From a checkpoint of a small autoregressive pixel model: norm layernorm, soap at rate 0.0024.
Rows from block 3, named by matrix and row number. Rows with one number belong to one neuron. Each number is 128 + 24 x the weight over its row's rms, rounded and kept within 0 to 255. All counts start at 0. Numbers have three digits each. After the name is the row's rms in percent of the matrix's.
# fc1: MLP up (model.blocks.3.mlp.fc1.weight, 512x128), inputs 0-127
# fc2: MLP down (model.blocks.3.mlp.fc2.weight, 128x512, transposed), outputs 0-127
fc1.74 104:149142133128139116147146153160147107094115126169116130114151149137145140119113132147111115146142178122155113120155150168136114149181162124173117107143148120110176141165131146143137134130136125117140148117158072154146150140119093160161114105132095108169140194114119109114155112146160147091153086152123179153118162179130102112114114115121174132115110164084116145138129138156127123158099
fc1.76 103:096139120140160148126166126118155104152121116152130144134141158145163161114169138138137159177187134098193102149119161127121137157124116102135155148150138138132115165153144127122154182084173159153127101139154125158125134095105096149152153119168137155111126148115094121164167114136138128128117155125133146096152133162121139139157139111159163140176151127146100136094103154160103136146146
fc1.77 105:091125139186132146098169150117170139164081160117135158136091098109144128122129125115138157128091143137070128125113132104131144171138129130115092087097117133118086151123137130117113129149119157095125160166158109106138114134133126140114150131096113146080142100139103101164180133113170151118159124125150125100101113143108091168141116125122146133137150175101111121132141129113086151133069
fc1.79 112:126148164102150145093161128122135133138153185131123140098148148130071081094159145115119144142162147123138096129135128119140122114170158147150116101117121144060130153153135151115126142133125167132124136162132142133141114091150142175150160109170125167138158139164118133150144143139131139102112116138105143182167153164129108122171119127170096128160088113117134163108149145130165148146087
fc1.80 098:162145130157159119136137127104100138158102140104118141150079183130165094146107101152126133112096112120137115110177143140175155115144107168126153093130134138110151146127110139110133125090157129151116130155134082145106125137142129141110089091085181131126151131121125130086120093104115111125107132136105085110072112146149152162088110137116118103117121153140085117120151151071134100167144
fc1.81 098:149118113155134104154163163164124154144077100148110130136126092122104118167133138109130093167124136165136142142169078139096143119089117139114128124143104140067164112162189140125138131143125113133129173189125138119119153119145117135180123133096144129100159136138110140129164145134116125125148100149135163114152127145070141152127128107123198157152132125150147141156127112147108102115117
fc1.82 101:104092140117134141104169166119124140169117097112127121155093099083118074139143105097143113085071140104127108116141128114176124134116118159109118096125104147148120115142149114141096119174139095128130123106144129169094173153111143122159157108164130147110128139103127100122152122094107137154091102145113159127112123164092125107095157129164133114177120128146074108154115118131080113131122
fc1.83 106:112105103129110135169118097100161162141126158125127097154074136139092155132116096172101142142119114084093138127131157107128138170114131175143096123072159148141121144157131141136160146102140115116121147155134106099147125177161105104124129132152165120137136129133119136108119131123071091117113145123147149140121146110108134103101095143089136100135175127085140132181173178132114123108139
fc1.84 106:128120106128131090123123163132149147100160217143160108165138119174151159155125156109123122107096182171102174040132121084100131124117103116148103129113122112111150150131109117121140128146074138148158139134137099119110123143143124151120080129144117112136128141112151145100134129111145150095115145158127153110122138136129147119129130076120130113141148123125102140118098102163129095165140
fc1.85 095:117123091119150149137140148110140140151158102159096104128106141158129138125133147145116121160145168123125098135141148174071154134127097127154123094163133118154161134121122142132143174142108142152148119147100122178103127117121161146125114121129124133149133131128085132163166113124113114114133092168160197147096163156152130160152132097099121175157183107139165158146154105114092124158102
fc1.86 096:120123158111157138134099159127121148131133101116067087189143142119147204089154146139156125129159152146091115150116108126101131113103164088134115113141118130133148150134103125159152191107136118166180137097169123160131101137092120135132152173111174120139112130150133156135149148129152117131123170132123123136135142109135131180126134138097140147155158142144098140144126129133130168140095
fc1.87 087:117163127145136136113172109140154133133123150119078146119117094113163117122107181107113088129114128113156122123138121132118118095123101166107149107084148136081137158137135154126183120106194132118118174171151132115122166126135133123138149119145124132115122138112161153084103134116111101148133168109139144108120090107120107178137111125155121109110114108175115115120085129127153067138073
fc1.88 107:116109112114125133146157080110145161130115106126110156149127149133142091106152133119131121160165113124146180121136166133121112111152154154137118142126180110149133101118129144106125143157147136093099131127141141117109134205134122159145152095143146124156122118120141130134131188145136094152127160127112148100094105142156170156109106118086145126187172186117150109153164117094174124145133
fc1.89 108:123146133117114147079162148162165151201136171144113151129128098150142125142125168113153124117151166159151139094126175154132101132179109160125141128164128141131113135127093150159108152119121145128137137171154123131129118105149143162128129167173173160145127150103141098145125151155152150179101096136171148130133120104160137135154141130149123109139089133103105103100125127170094121125109
fc1.90 104:095173109133137136094164136136155160170140105190143147116177119109159111155116171140117129118132148136134158132120107105136119131126137112147138139118108122096126149143163109165138140076098134180163145122146158124073143111136134123150108151154163104133108101113136145145111143149129164112134170120139119155181187102132104130155169133159112128137139123130146135141146115168126192141138
fc1.91 105:144100073132132115115157163150141127130131121153153096152133110133126183102140102086151140109104168132110138098132154136121145146153127156144169137092085157166159122149113179120140136106147146070136145156130133128128097098118132076175162103140132116116157097108132112122126146126127138163090177113125123129186099164122158134119157118146125136114119146158131192117123142156126139131139
fc1.92 088:136146100139133133089106124126135135149164123169135124137073086165113131099124107100099115110136120158164138137128144153112135120126100168097080104145116134157105093143138116126166157117113134149109114115125112152159146106139103146125143155140128128086148107132098128118133149095148106138111179127128113117149108126106160142082131117096197132151209199146132137134143147101113135145117
fc1.93 102:126117136122137147083145102140123157143179127131126146158135125099135121120086131166107130140105134115155155124155167160160150123121152180104136102120120114102143140122176121140133145121154163112199142156126104115115200113162112125121125173170145122118110164127139156132120143120121087140149120146182174129123130153180147140120157151087141104131154125172122133136141136134110115091100
fc1.94 098:164091108128148152105144062130168124112114116117108137147128111135066137113155125195138148129113089124128152088093161140164153112154089132137142148126139129121185131156138127106129108150125137104097154147129125141133124092141128140127096098114137081099152140063145133111137169150131114103117128120142124133141132126122078069093139136128134147157132143089102098131115080145120124117134
fc1.95 124:144113110117141128118135131138143131146169086140138133155176119130130104131125140158165143124113163099156162093143120158136117143137128134117160134158125126114171155148124171165147139169144127153108133094117126152136131172144140161158178158115133123134134136161136126148149152130124137169147142159146156117181164150177164131149161142148169155149119156161131132126152156164136110207159
fc1.96 095:118152123122120094126155152118147128128131146136086132092100151119087149140102099121156170140151135134121167144124098132097120129126110183183128106177166119125145148139121155143156172115082143132153115166127107109125124122105154117153112166144148173166154175076113123137140142121122149128161172157129112146128114141156145137149172131166136152125120131104124106092138182129142126149083
fc1.97 104:149114133116142164162167143121125184149138168094135132134097120114163152144129104153172139174138117129117161150151122131119165146171140129106137135149134124173152137130164138115124131115126166131118126150124120125143127202127134159158119091108117111133143119155107146111096146111145068162147148117151091106151123116108180126122139118129091123176130160130115117170137147082139164177145
fc1.98 124:129124146133191130170135126152153110157119140140154128160150098172117154119185177113126161190122153073146150117149135142133165116123105139122161138152127140102158138146138166143135145137181137125144149159128111114147174143129156131105165149151091148121168175154102104152123113152139144111126142166143131121117121110135135147138130121145093128157164189147157112122152112148128141135106
fc1.99 097:145110134099117067132129105127135145087111099161135149116135188150124151145111131107129106152129153160123149116104101152087163140104096078094147098121160150126159109155081099159083184149112113130142114095126143117097150102142112116091150123119136087105167151109186142151144121124121138105095151116141154117102158106130155110124118144149153086111131118139169118142137131116140142137111
fc1.100 098:141120115132137079111092075130139119118150116108144145123118150119152115134110117089114151130125176122148126152124117107144085136138125113157144153098130124109133104127107114122132116098093155127133116083139075159130141133118098093131100083180111088097142097127104098053123113098115105137098149083132126117086117108125100120125072103120109078131099109130101161082113115113140143120124
fc1.101 097:089147143109129122147149102151109104166126130155129119155125145121186143143111110118171123159131146160120153140167117125142147169142142135118174100121152142112133160110157133138150157133129120129130160125214170183133111156153148106120086132155117134103105109102134086079127153118092124136142098109113147166122125126121085149113108102104171133099149161122114110155116169115155135135140
fc1.102 100:130091150134109110126106111165128193144119098115158117158116075125165166090131094070171106107131141121132161092149151161113103163126110122114102162138116094115141138121147145132120144151153170157136143128155105110140125169158133149118136063164172144110096097140122109087120169112094101096116119100129123129158124121124144106136151137146134114113160132144085125104116141117123118144132
fc1.103 100:125152167101131123119202122104137134104170101109131132125114164124105062145151121154142090103098146167120122132149108131149139124112120169117115113134162107112110144105139150130128121117179134115165098137131113170117135138164101111154164157144122117103136138156182166131134142141173120085101140167151156147115135170187119126154110124129164137136143107150097148145097134152141144143127
fc1.104 101:102124111162134130093102153130140135099118099137124159087119157120090104136090072137105095093160140130094128129138085075147101131121093145138149088142153114122135101113145138101119155131135138147126098094104107098135114111123070140104125177147105112112130125150117121117100128088091061137112113123165095117119120090087134143104129113134134095119128143124115132089139135071094142125113
fc1.105 108:132098121141121128128161124125138117123188133168109148145146113128123165156123089182112138157116091130160119105165162101083081163133107153160109152182115120157164091115135125102128149126095125138176106132131144092111156129106122153148163137156182140121156156128107151155140141107160152108120128144168127104134169137160093126103177121143099149141141115110111142124142149109101129126117
fc1.106 093:104144130156163165128149146106151152124117151119089126090121085148111145124159178126128144150197151127118102143106157110134152094152115152123087134119130120090138157118092164098179091120118142145108137168160121121086119139097132130136152130165136140120141145127103093110119134102112075127163127176112120139105131145118144150148132133142137127128073181128107095146150172148135148155138
fc1.107 097:112175182117163115154126117132125157087137144137131146121119140153158152167108118131178127157117118115139141133100152146118124140134155094130129120106093138126173108119126194095132140186127154152085137118161128117125128124171121144138125157102111112121097146129120107111144123092114128149097124099141156172064174121115128114127129121157061119136138132140106152112126104114181119163109
fc1.108 097:128149140154167185143102112087149145173153094096089133137133184086131113129155113141119144128164174114134122132154113154127148136122131090116161152171148156162168174147156152127196160111121149119145139129141139120126141138150140133134159150131136143159149138117140151131141124138139135181174124135152179150144140127140098114106133145115133135179150150114150106105147120162117113162134
fc1.109 122:159129129147157136115147112132132153117175100158143125182169127132123191124107138142150122169174162156124135143133105150144082156174140118107113144140144141116125124145144149117178132135150125134112116146138103159188153173166144143132101146160110133165120156107118131124139153134153110134109182111157156135133144146154178111079169165125129107133137163138145135135130142129113176132118
fc1.110 091:080136180135119140128119123157159125152101117172113178098117147119092142155117142123107102109132088141115131124118156122168123166149124121158118141143086118085132129098107111173166108156176132102128109163102138194135150110101103091116089121106135141100106111158128152120145152137148140124116111110125122128151144163142139103108117109137100089174182159110138102143107090135129135146137
fc1.111 106:115170121140098130130186154142141125122088147151093171146123139173145107161125116120176166142125150138138146162149149165132126174159158126135174122146122130147137127158140156181140162131185146091146127098126154136182153112160136144135133114159104144155100089097134143128130114162116143105128115117108170126124112146128128138125103150164114120155145131116181152167117127117127156118097
fc1.112 104:173140166148162133175087133154144123135088111129149189171122152154172135157136162133087091137128124154141127138114118128126127178146145115124116152151201144144110175141128117167153140144126133136134147126134136150119172129126087116155161157164146132112184122139124170148145154130130123144150126162140155130130138111155156108142162148139142124152142123155152111152126104110151169152148
fc1.113 106:071141139170128121104137134173129144130145146123080111174081117115108105096148151112150137114155153123086162101129114121134142125123140104158113129145124088158148120111168115155102151157142155115127154167133151109108137162162077170119152127134155117106117150134112109139165113112165120146166200104109118151169143115142113149081131137152134125112120131143138153155146133147130077114143
fc1.114 098:133144098164138132097158128116155172103110157149163110090072104124111119100115158105172105091132171164123134121126136121109128125128116140166189128164130107117130131140144155149113161120195110120115127156122132122106153096132121160119124170127116131162127155118152146112141149136147114170109070137152134176143140132141138120132154100177165113137109153124112087141130131120141144115074
fc1.115 098:142176123106137134104133141121144154104152135134168185120149123100145124114128091116166165138106088177092117133094127136129113142115100119096156133152087122119115100146131126134168104115121155097136171117132158085089148137078149126134155137128126155089155167163138125123095121187128125149111129120107110140113153090150125131170104130110130142148172172120105129149131172147157146160121
fc1.116 084:172168135143147121113139134115098152144099116102126120101136122147146105121135139156103119148126101178138067126123105119134134122166106110110106159161106136157121115127133071116170115136126155105118140119157184120139114129137106187110146129127156118151128154141078130123166117149113084111146095157110144154096125096133141160118088126163130168174110138103133158119094083121148145141170
fc1.117 092:131153137137174126139134107094101102164160105116149131141140125168107118101176112179122126089068148141121155139130107145081120127090137104117119121142107120144102163139114146147172159177135126136123132175130137129109133130123127110131180142130147157139149132097162113123119152092156143058135126114158136099127124086120114147114131135117119102122114127149145138174105070125117140171173
fc1.118 109:109111119151151111113161189122178132172107150172142144161152117111146076150132133124164147090158151123152115120158156110154162167085184148144165129121165205139141099132091135153131104153112163120154129141108120167102140138125126119135121116149121137107112125139132129115115134139132151116145138088133143138128109127141167131103143138157128116134125118177132125149109177173166139134118
fc1.119 093:165140087140136143121133157133071172134134153115161135138187139132145092155119109159070128095099139148147104115097122146130063108129143146139134137122132149135131156105138166142157126120096138088159081111113109127113132142113118098147160132131128122122146097135117159143134128140124115092095109082157172123122146108109092108125111126128150146165117134165156148136107139137096065171140
fc1.120 095:131128095157164129131136107119143105165124146127120153124109088133089065113105143127135107119099145140132133131112128143088135153098121162106122103101139130128149128140133099145168091162179140106095085152075090135136163112107129123155146102128134172103159120128094139130110161142111116132123142146140134106122104142092076139090129073102106122147119123104104081139093144122193141125134
fc1.121 092:111195164160121086145144126121139156105173159137110095125130134157098146152117174185138126129173106116156131113110170108119120144106128127121118149140091158094143113150109158133173114089150170137138111119141124112148131123101113119119094109102124107119120161108173138096110132156155158100103092119117161126127160110125103108114098128150174144122105100149130155122147178163130120138155
fc1.122 117:142124140163144121130130088144110164120130141168159168136154129125138128136155145175113128115171138132144132175146108171145109139156132159134128136154137119129136124152130139124162143111166162140149158127155141125134132166166120158150121172133137157120140141135186130135111113152141159118163176178107141119177160147146100142159141149137126120170171130170140131162168155117174134184145
fc1.123 102:104106124151176127094156134119158141130160142128154100141146088136154137103103155118102146164110092132100128114088162114131123135149157135120157129136165173143145120143132156120101143144147109106141140159132165146128054119088156146135145111138137113086091161122157109138165186141166170094099072147105120115127137145147119125143155157138137143111116131121123116149110152162165094125145
fc1.124 106:101160117137121108140104100194131125166112176163111151157158101119127117143127142096145181161157168149106124146188147143137148125121096160163168169151168140146148096137112130124154149145133175142176133120149115158083138122136116124132160110164137141098140173111130138138148113128155102127148114128110100147132143152136138137156185108142123165119143105094120149134135145128141100129138
fc1.125 111:135110136125111100141117150128132122128125134153111106176107140156103127136110145115108160135113166129110095145152122112128147158117175106157108156126149135168143145119112121110129124122135154155131166141147143141128142157121129155142132183146157110125103135185140149167136115155184149087104160113156120140128135172115056114130149086110108117123178161188173131098167107148142136136157
fc1.127 098:100134181111108119162117144054106184152132137141122109131152064138124132111125147124108108089115134120134093083144108118121115083127164133151120122144143118123140095123117195140172148099140146101147125105097117135124116160163126128155123136167157130136157131150108132144142102146124152137120143132111099119122104093092107172128147137122098117125134133155121109134113121088120062098087
fc1.128 108:162115090171135110130094161146115147134131111156153113140108124139102113122167163130134119089088143170137094170126168147116128101151123112140161122123095119143121119123076115123141152125142178109135175146147125140124146131139102155146133129132112150130141139126151081112143104150135118114125121198151165152102173131145098123122095151121154128143097181123128125122122109187168155168098
fc1.129 098:122146104144151114113170128123110122128111138140098130130137122151160173141144111105155120161115132155130129209136094117133158153103123092147124088124142133166137162134107129157130138131106121163145139117172131157142086139115130160109171102120127082118136133159115121102144116143157128170128138163126101123142162147099118125171139125150156173137135173113190134159091136153125186092120
fc2.74 096:153131119111155097167086126104145139125121120089170126129147143163143142088157156140122174154145122110124150105129147099167156110129129109156114129141113122132093091137103107144148096131122161152112062167117141096128122137157126101115112133096176173100097096115097168143106101143143102122132072162105147099135142113148099123158161092124120159127179144137118146113134128118124143099107
fc2.76 102:140085151128115087159102172113109125132129164135141136118110148123143092133125115154107113130106121142123161102121152108144183134134186119092144123131136134149149133109105106153160099170154108092137161175107135145082137120119155114133120180138095168109172117111142133093121153184129079136126166156148169125160134116144117135136120144099127121082081121138131111138141111149099157150132
fc2.77 110:160090132157127129111153146127128137128126175119127079102129162128139077120095140124103139127121105138114134142147140135139099142160126136120124161112122094128069172102121179140118113147153113121161167130114094137103156125131124146100138134125156136095164126108163124134118142130100134162147132156119175140109144154086075152139137073123094123113117168148107148152077124123052124142122
fc2.79 106:105072116172123106121123141117081075088127121131137095143089095119160124152107142157122130111096120118129147152138157153128098126107123142115135109160141120137124146149109147126131128138123125119136096152149108155154115173147164091157089184114149161117181150115141130130147151140198165111131116144111137123130130111119121114146083155158107147075101110140096111142091151149121134171142
fc2.80 107:166111126115147117135151137117128132131147136139150110141119150132150099111115141097138090138179174099119141168115124115125070134164160105173135130163166123136142173122140148144096153131141118158127107113120090135108156117095108119136108111115118106114104130100158116066161138108166166075166126103111104081094124173124146141156158142131145116147108091130105103094121125169114147158119
fc2.81 090:093116154147152121117150088134177144098108096116171123141174111126129095108101111161130115106127140115125134106127156128133108159119133153120153163110070164117112167131079147113130114153136173136154139130117119143128114131098114129160128114144164091142125156103148107123116066127143168129130160117156118097107177134199149150124109071120086136138125113137129098124117119094108119113146
fc2.82 109:138132085152136156111138171114143117150134124104129176146140185103152140102110108123159137135126129100098110064135100126123157106110153098147126100101105111153132132143102124125182125113129179136128114075111150136160113146158145130143102128137118156147107164177135149160112122119100129138128141131122126128069132109141134135197092146108146159101093153142131134170124088108105119141155
fc2.83 109:099152146130169113089151119137121111106140132138144122134138114124143158118133173093143131137090112178147114120111128135119124143108140110105116108160134174110116100121135109126069119128103148167089100125159141163133145122126085137101102101094125105142103082117127077092144145145131142162148121166124100176137110133151097087156168120149146110142065115173105138085144103113104138124140
fc2.84 115:119084092113100113168094094138134112120124107117140129160140158108087129115171133146138145130120155143134166136114151129153141158136110178108111140118099144128111100101165089135119117145082125096138102113121151134140107134069116122163161101134159109104132069152143104141139100127131087089121125084136133127133147129134138103123117114136128101145134136158201124092145099158152172134082
fc2.85 101:111138142118125130164157141143114165081145153141121104154114111125149175092144124143120113143146140165119114139106120101124122153133070149167071110118140153076135118134110107127102126149134137131124126126132171127126157124132121104082147161141172124114121137124132136068136135148131177161141147130096157082085118108145159090114149166138131102128112105137111080095154142146144086168160
fc2.86 091:131103091178093113127148139140144125127145159129132126041107134106109101112120118108126117140119092107146102169109122148098126130118110128128117156126137163171125118142176121097122121156134147054110158151123101121091144111129116134108128201116107137106120137100105129138143157156091163154142105154142147108130081163144138136125120125153158141140147125145124159102154178128108152118156
fc2.87 107:151095138093114105154089140103114122148132155122148123181122128126113119141158116081129139158161142172077127143138147121139110162117175135137104160174113130144086081115157085141135092119095126135107108143128140150126143121140121146127163173158146124109150123153100085132160116159131164075143123141128138118113134149163169095152156160094138115154141163127099130152098098125126157154111
fc2.88 109:128114133144099098167139158134130079159121184155121117099147108068147123175097157115064133130099156170136133105132130112163127125151122105125098159110114113101149136120166140131133129122173139112118128158146137104135124135097124176132124146131100091144139140134083173117110133131097126113144131098124173104163154129107121129096171111141114134083089090157106114130124140123129102096109
fc2.89 115:113130094138145126107127140134125128137099111114122137152116146117142133160164147197127071108105125147143145156087110140115125138126118112140164104115144085118163129157144140146130095140135107108179165137133130131144153156166086151171141076093123083131117133116126117157133122106075137116138146162093103148127180149168105109125091176104165153091152116122092137125154146146116127117123
fc2.90 093:162123171098146139128165116108130131161114125102140115075108104140131158122119150127142088138079132149125137152146117142130165162067141112158180123112115136129143108145131114131097119115153163087120099135165167131127169107121128140122149153135130127143146089077145088107127098148120170107145116123145144138125150165160115168124122146110172151154100111110092133105098117090136136093180
fc2.91 110:092120075161135149138154154153091101095126142126149121085121128129124084132112097155119078154107106102152177103113116121092121141105113125116131096149163154114128127132130136178109133149140106135141136177139150135098145171081110110137142168151111158113149178134106132114108165160135161140166117112141133116103135102126089088119083140159129169132104128133129143150131133081097122109120
fc2.92 101:153150110129090140112129118068103127139180102112129127122116115166161146143143140146115111119157157137164142121115127114118107145119102123154106145081148109159139124132113088154142112129172149175113127136130148147160121139202076144122116150097108133078116097165084110122140144122122139114164096155120114183132155119131097163084131120096138122144123159133118113112155152094110101114151
fc2.93 100:143105122115139095136107091139136143151088134119137105157174102095121106065137075123121125132153146154085194155103120112171143160123112109110150147138141143124128053130092085159124079129109147177143133118145135118118097114132108115124129157113163150114137132138132122141132088131156129105092121113121087136134131123117074126139121138113133134139116124118168119100172120124107120177151
fc2.94 096:113141132126122086114153172192128092124122166136127125104104105082114127148138118106119137163152165169160137177112106115112135126141164147074127118151128131093095150132139128132069137095132097127132112138145082147104130107088129138162156155162111137149106120130113093105119158115126157114135170133138111140141122154115168140120105102168141106138109117165116101131148180136120159167102
fc2.95 132:149115123160162118130177101103155142150174117123122146106139104160160156123121157145124113098092141119126140125109130133109113148107131110123116172161112129104147154149143142134105085143139125178101127092100144106113112129095097159199137123094129135140115148127165113190149173109137146139145116118100078096119162107115154083157180141139138128144116149118114155117143089132097132139152
fc2.96 092:168164146169136141121135146105111142129094157125161124108192145121092115159077112123102135137132075106150115148107114160169103110103112151157173096120099166106151130107131127167159126127129154161101119093159115140133093144176149084143133117109108120113109117130152161097107135153125116135106112128114128147116118136157114138134144126112123147073110119154181137129145125160113113117185
fc2.97 102:107161132140146110130117121123106105144122098150132126107183119170124152132164131132136123159141149092082144096127180128147128075102106142149159107123133127105134139158111087149175127128167168117143168116154147140119128109120121096127108151127101104121134140139153105162132122111105178063129118127097116161126135134092104168179110140095125121113117107077116155129123086162131093111112
fc2.98 113:152085077112134158132146132165150166165106143110173104121109134151121155081130106156126097110105138153112119113097158146155101167124138137136135112150139106139119106141121150134086171116151091155120070103125112137114112106118125087133169140143132123119071124109123130152079146096109125156092138126105138101127129172162148108158132158109150143106121151148095124138128123159175156118161
fc2.99 099:152147124167166186113147182101128105119150123126105075128139116109132134125157108149116136122140111084116082132122138135122098125154124142150121149140089104123079150084141161132133123136178146154142102155138143121140090163152144110141128173107155150167138169086139103151111142126153131142137138110098101101096103167118120155135137129133125138154110139103079174164107125117108129095093
fc2.100 120:170107118093172179115120099125168182151100165103104077116151138189150169122113158135137148103119106130129102169133127115183132091144100082117142099114142129127152132127126088080109122170124127125121123142119143152118138159147127108098111160161125114127121136143163134147124178096148145145125138126167126136128098112122118101122074142120132111137138121137127115112125162134108110096170
fc2.101 086:113100127114107119154083114147141189103153159160131117090153147102118159118153112124101129154109124096142112121148123163120137105100093082093106145150129076155063123117094128152092121160158163132155133136127129107106153144126134146140152124103120081122133152118109131127147168122101144120114094155147115093124141150161152102115094122138098091147087076127133139096138086122116109112130
fc2.102 116:082092133101157144122143109109190118163125128113117082154140140161139094133136124093168069134140143111131120124135080105125196113142129095106124106136139163158115090088165131130109138127162128111143156137125109092119153171122137148168088139119111128116172074117139108093142135144150117110127146129145117109138141162143130108152098097128128077121158164129129113110142124126121135126093
fc2.103 097:172140087117135108126098156194097103112096124167108120142156143154121160096152138097138143148060103158139138126161124133132165096155107067137108139148130115147175132181130095121076118120127152171108151140130131123143134147132164117172101145101121146112118103131109125099098126144112120139135150120117160161150153116109123119123142141094120085107166145131124116126119130106129140081115
fc2.104 106:134133149139103130147184112134135075135137124104119168116131099132153181116156119124147151087143118126144092131119122110168169132107141145119083130134105119104157092192125109109140092111117108174081143156119093117147123154130132095153107119112114121104140102126143110136092166138167167103176102119123105087138126109156141149155104146126133167093167117152134164121141109135138092124136
fc2.105 104:140132125133133093172117162149170127125122148132152117112145128131136117196096199132137119145087125101092098128123165123135095093092084131141128092066145149124098153159131121112119159126154109113142116135105100109122153159097122198107171148099133115163113135107138148112103119117164111121107123119126107165083143130101131159117129157120107114130142165099106126138119120151129131127100
fc2.106 087:141090125155131099125138126146114154124094099112145157164088161115170123141118100146088112125113124125161108141124100102134112134092122098130144186123161109122117144120134123140084151070172115183151094139112145088141140127164090145168124114143142107117132142143136150128134158172118167126155135091113135140142118136136100088171174140096114115132163106148152147118136156098113139099167
fc2.107 097:153131117121114106093125065149146091119149196144117151123148145138141075117172152180135135126127133159148117155133132128155139178113133150148109126129144137140138125067109109138138127088148122122117133113132115182138106139120111152160129106174125137162136132135122109142140149100143138089114124159130146154134137152098078174106154116150151158105087116108144140153109171128079100132109
fc2.108 090:123121160108124107150173092150122126150183154113135131143157096128156158104153198116124136085124124144128124102134167140128148157097108156179135126105143146129132160126153121153133143136134122105118174175110113159163129115117155124104134096148079107133119128114135138148103081141098108101108152140119062106112154131116109124150080132103118134102103120129178167145142130127143091113112
fc2.109 104:136138121134108127117151159147098075125113160099124125134120102139152094067125164132121167092134151151103141080111126153133143124121165115132150121141144122106121096114120097144118158107129127121144180128119122104148115135111093098114118145123124210157117150111144105129131097138163150156089136110133147155084157150130068108175122092120140136131131159095162106097124101123122151137086
fc2.110 098:131106109114096147150152090081123128092115155105124080142131099118163125128115116147100148129130136163131126136103124151105107133162101158112160113138112104151129156158132128128138147101097113177121123075146124123127106160166153145135132170124093112135146136111107094125136115122112107173133193149144150104079151063145083147118145138114180131104115125118123129092115122138136153070121
fc2.111 104:131149105106202106136129108134123122162152102098117111115069070132136147159116163147145120113101150128138143123106148120082117141123136112129120143163119164083188128095117096125102122094103121148150136118114122149124126140104139060142149121095107170109136132127100108155088121160138135138113132142158143136171081091134090142132128101111126169089116124122140123147157147143161122135135
fc2.112 099:121161078113144134084140068090140132123091128150112066140134089123097141132087137126185172171140103098071141100118135176136109138124108169121171112129117111090148140128126149136113152138137154149116100112147134125166125118165104108142119121145110172150105155136123121117144105159130130102078138127152130149107119147119104126133081117149130105140147149113149107124155145165141139144143
fc2.113 100:149137122114126134075079157151104099125115141143139140113133143144121132127117136117147141099140110154107102113105138140112133083124120150078140133136117137135179134135077138118166131147128141103139129163121108137133103141142175106139144115121069151127121138172123189127148120122086168132096116149135173128156149131166205170132146102112128100087149138111153123122105133141093113156078
fc2.114 098:104133142147140094128154119147101127152139104123148148141107127115173115160101136148120112152120128159148152104152129143155121149118094151164134114091100101132109142078148139120168107117104154207132129151098154153140143111145135136157088072149160133149133118115113104179140119150099095149114139104122101160099133150130130121144084137117116179113173159114119135110126126138156187124167
fc2.115 091:106087119107151134179106118082117141185137117122127108130146154170117107138117173096111166143128147134119095190134147076118107144156136128155146114118110123130152168170123095129085147108112119074111123139127124173133113128132098102118134124138134104117118118167141131138157173120134146108153162161108123111145110150127123147107102100110166169157091148135152109152132096132141107093095
fc2.116 087:113091140103095129138104153132142105108117117123117151123119114093097120131133149126116146117102141130136133130120101062169139127119140121125144101114167115129146108152160137129096074105129092158120103139108118133066164159124126109139094135190122184155116130084133163129159178159145167162118104161124100128146123134115093104125124107119111112111162133130122174090144086120147124166150
fc2.117 090:106112130098056112108141107151119089129097170135126148129114125101110162165109141136147125155193159115180069104112177122165156132118106165140124133104181106139146108112108138107116117106166118102088119128139148085140137120130141097119144119115140111145124139131105149158152108126114172139139152106093140145118128123129191144125134127136118114161162139135120119114150153107144148081119
fc2.118 102:152133145136133137131136142121098126133136110129085131116070121121137125133130117146153110180163120123128153148103101125149087138112085052100118125072143158102143117166107161153122131131141141100145163105144136120137106098073110151160122081160097147164095130160125168146146095106146141147142146141113120104101160110117133158112144143143105112119144129122155073097149174118120154115132
fc2.119 106:116180127172144130172146115144153141115136127121090120124110090140139156121134093115130100119116119119136170112137124152121170147182131125095127155122108092153133125091120120160104157134149106113096162113122136145184094084128141108122124108118129142124140134117163104114090159162085144113141144105125059125152122110111176120153188102122126110158116142103143104102177117146127150158134
fc2.120 093:112079141116139144100114115143102130085107157107096145136083115169122110115084113138127160162104120135145106130124170174128087131088161149141118117165099153123109104096150152106129144121116150121100155128180132121109139139175108155115126173122156130093111125156154135136116109091143149138116121130128153155128105120162161152129119187122157148107186146165152135099107136123114124138087
fc2.121 100:096085105121089166110148120109143099120133152134115134125142146083149140094155114089123148128101143086071132138145110104146098138163140161123121135162175131141176085126123109133121163147156153091134117151146121143158149161143136132125141137152094069129128141145119148167144182069115111141147141130106152096145129140146129106138136158157121094098153152158146122151147121126079105133120
fc2.122 096:080109121120094115149121155107151129117106104100132103150126124109116149162135128144136115137102132137105087137099114094174160106113147104170155122105147153156146114134149159143129137129128152129138135129119100129117138090149085097145126056109169123142167107136084145103116147152102138103137098134175150127100117161129116085130186178133120143098115148127176109116112136115086085136110
fc2.123 102:107137105145141147120123067124109112142086129122093104104104170157143148158129104159153128107098183177126111126136110172133142136103134134133147101135104076140120152143085132152152131123060135117123109142127078095142141145134114121139136121094140169119157104118081160112128153083151138074110099112133137131126103120089142148125117103155133142152165110121145132115149131139089153107096
fc2.124 094:163141137149136134116140087119098159114155062092145126138154157122154135127125149125100126092138135104157112169114151128129124104146140155073141122163092104185105105092119111145139169109147123118118122098144121151115108156145111146114125135130109135122146144148164148125139128156096144117137139110093113111103180136143122150077101111114154149147113132174126135135086129103111190163185
fc2.125 115:142117111110118120132089082063139135157102081116120115146150124135131120169161090119139156121099149130095130123120123115187155119162147118129139128102105147160106156123132162110136094146137164149135145112174125122125148152145134121101125080142107111138178122109062137077119141139114134157121088138101133136092075152140128119093124144121146178107115107111130165168119114144140135117106
fc2.127 100:149157138129106169109147116176113072107089096184105138124072168164141123132139073122172117124120152132175146148105141116148078112166127124111150092138120137172074165121141098118127108136123132130115110138132112151105131128154134124113101132108120153084086117116108153109138150131122148142083173125098130096123116134121143097102114118105118136133104173118136128136105161136148151132105
fc2.128 111:130151158082126110154169095130135153157157126111136140119151151111128100131122098141139124089153145117104124148134143167170115147114124097155151102111164114135111202105150102139117118149142134176116113106117123136118135109157105094158063108122106148136128113087145132175093121073122138129098126114116116138134145103128112130151135121175117156141097158109115132175112111174133087088127
fc2.129 092:145113133104159150116138144089135167095149130158102159151135124074076127172130124115117131115177112172099141083133120139092089154143140163129120179165153152132105099106147150124121153157103133123150138095126118121150117091140139108078105138145154123124142124110147134156118124131155080132173082102100083141103099162139136092121122141110130128162102125128107139083114116125127157148133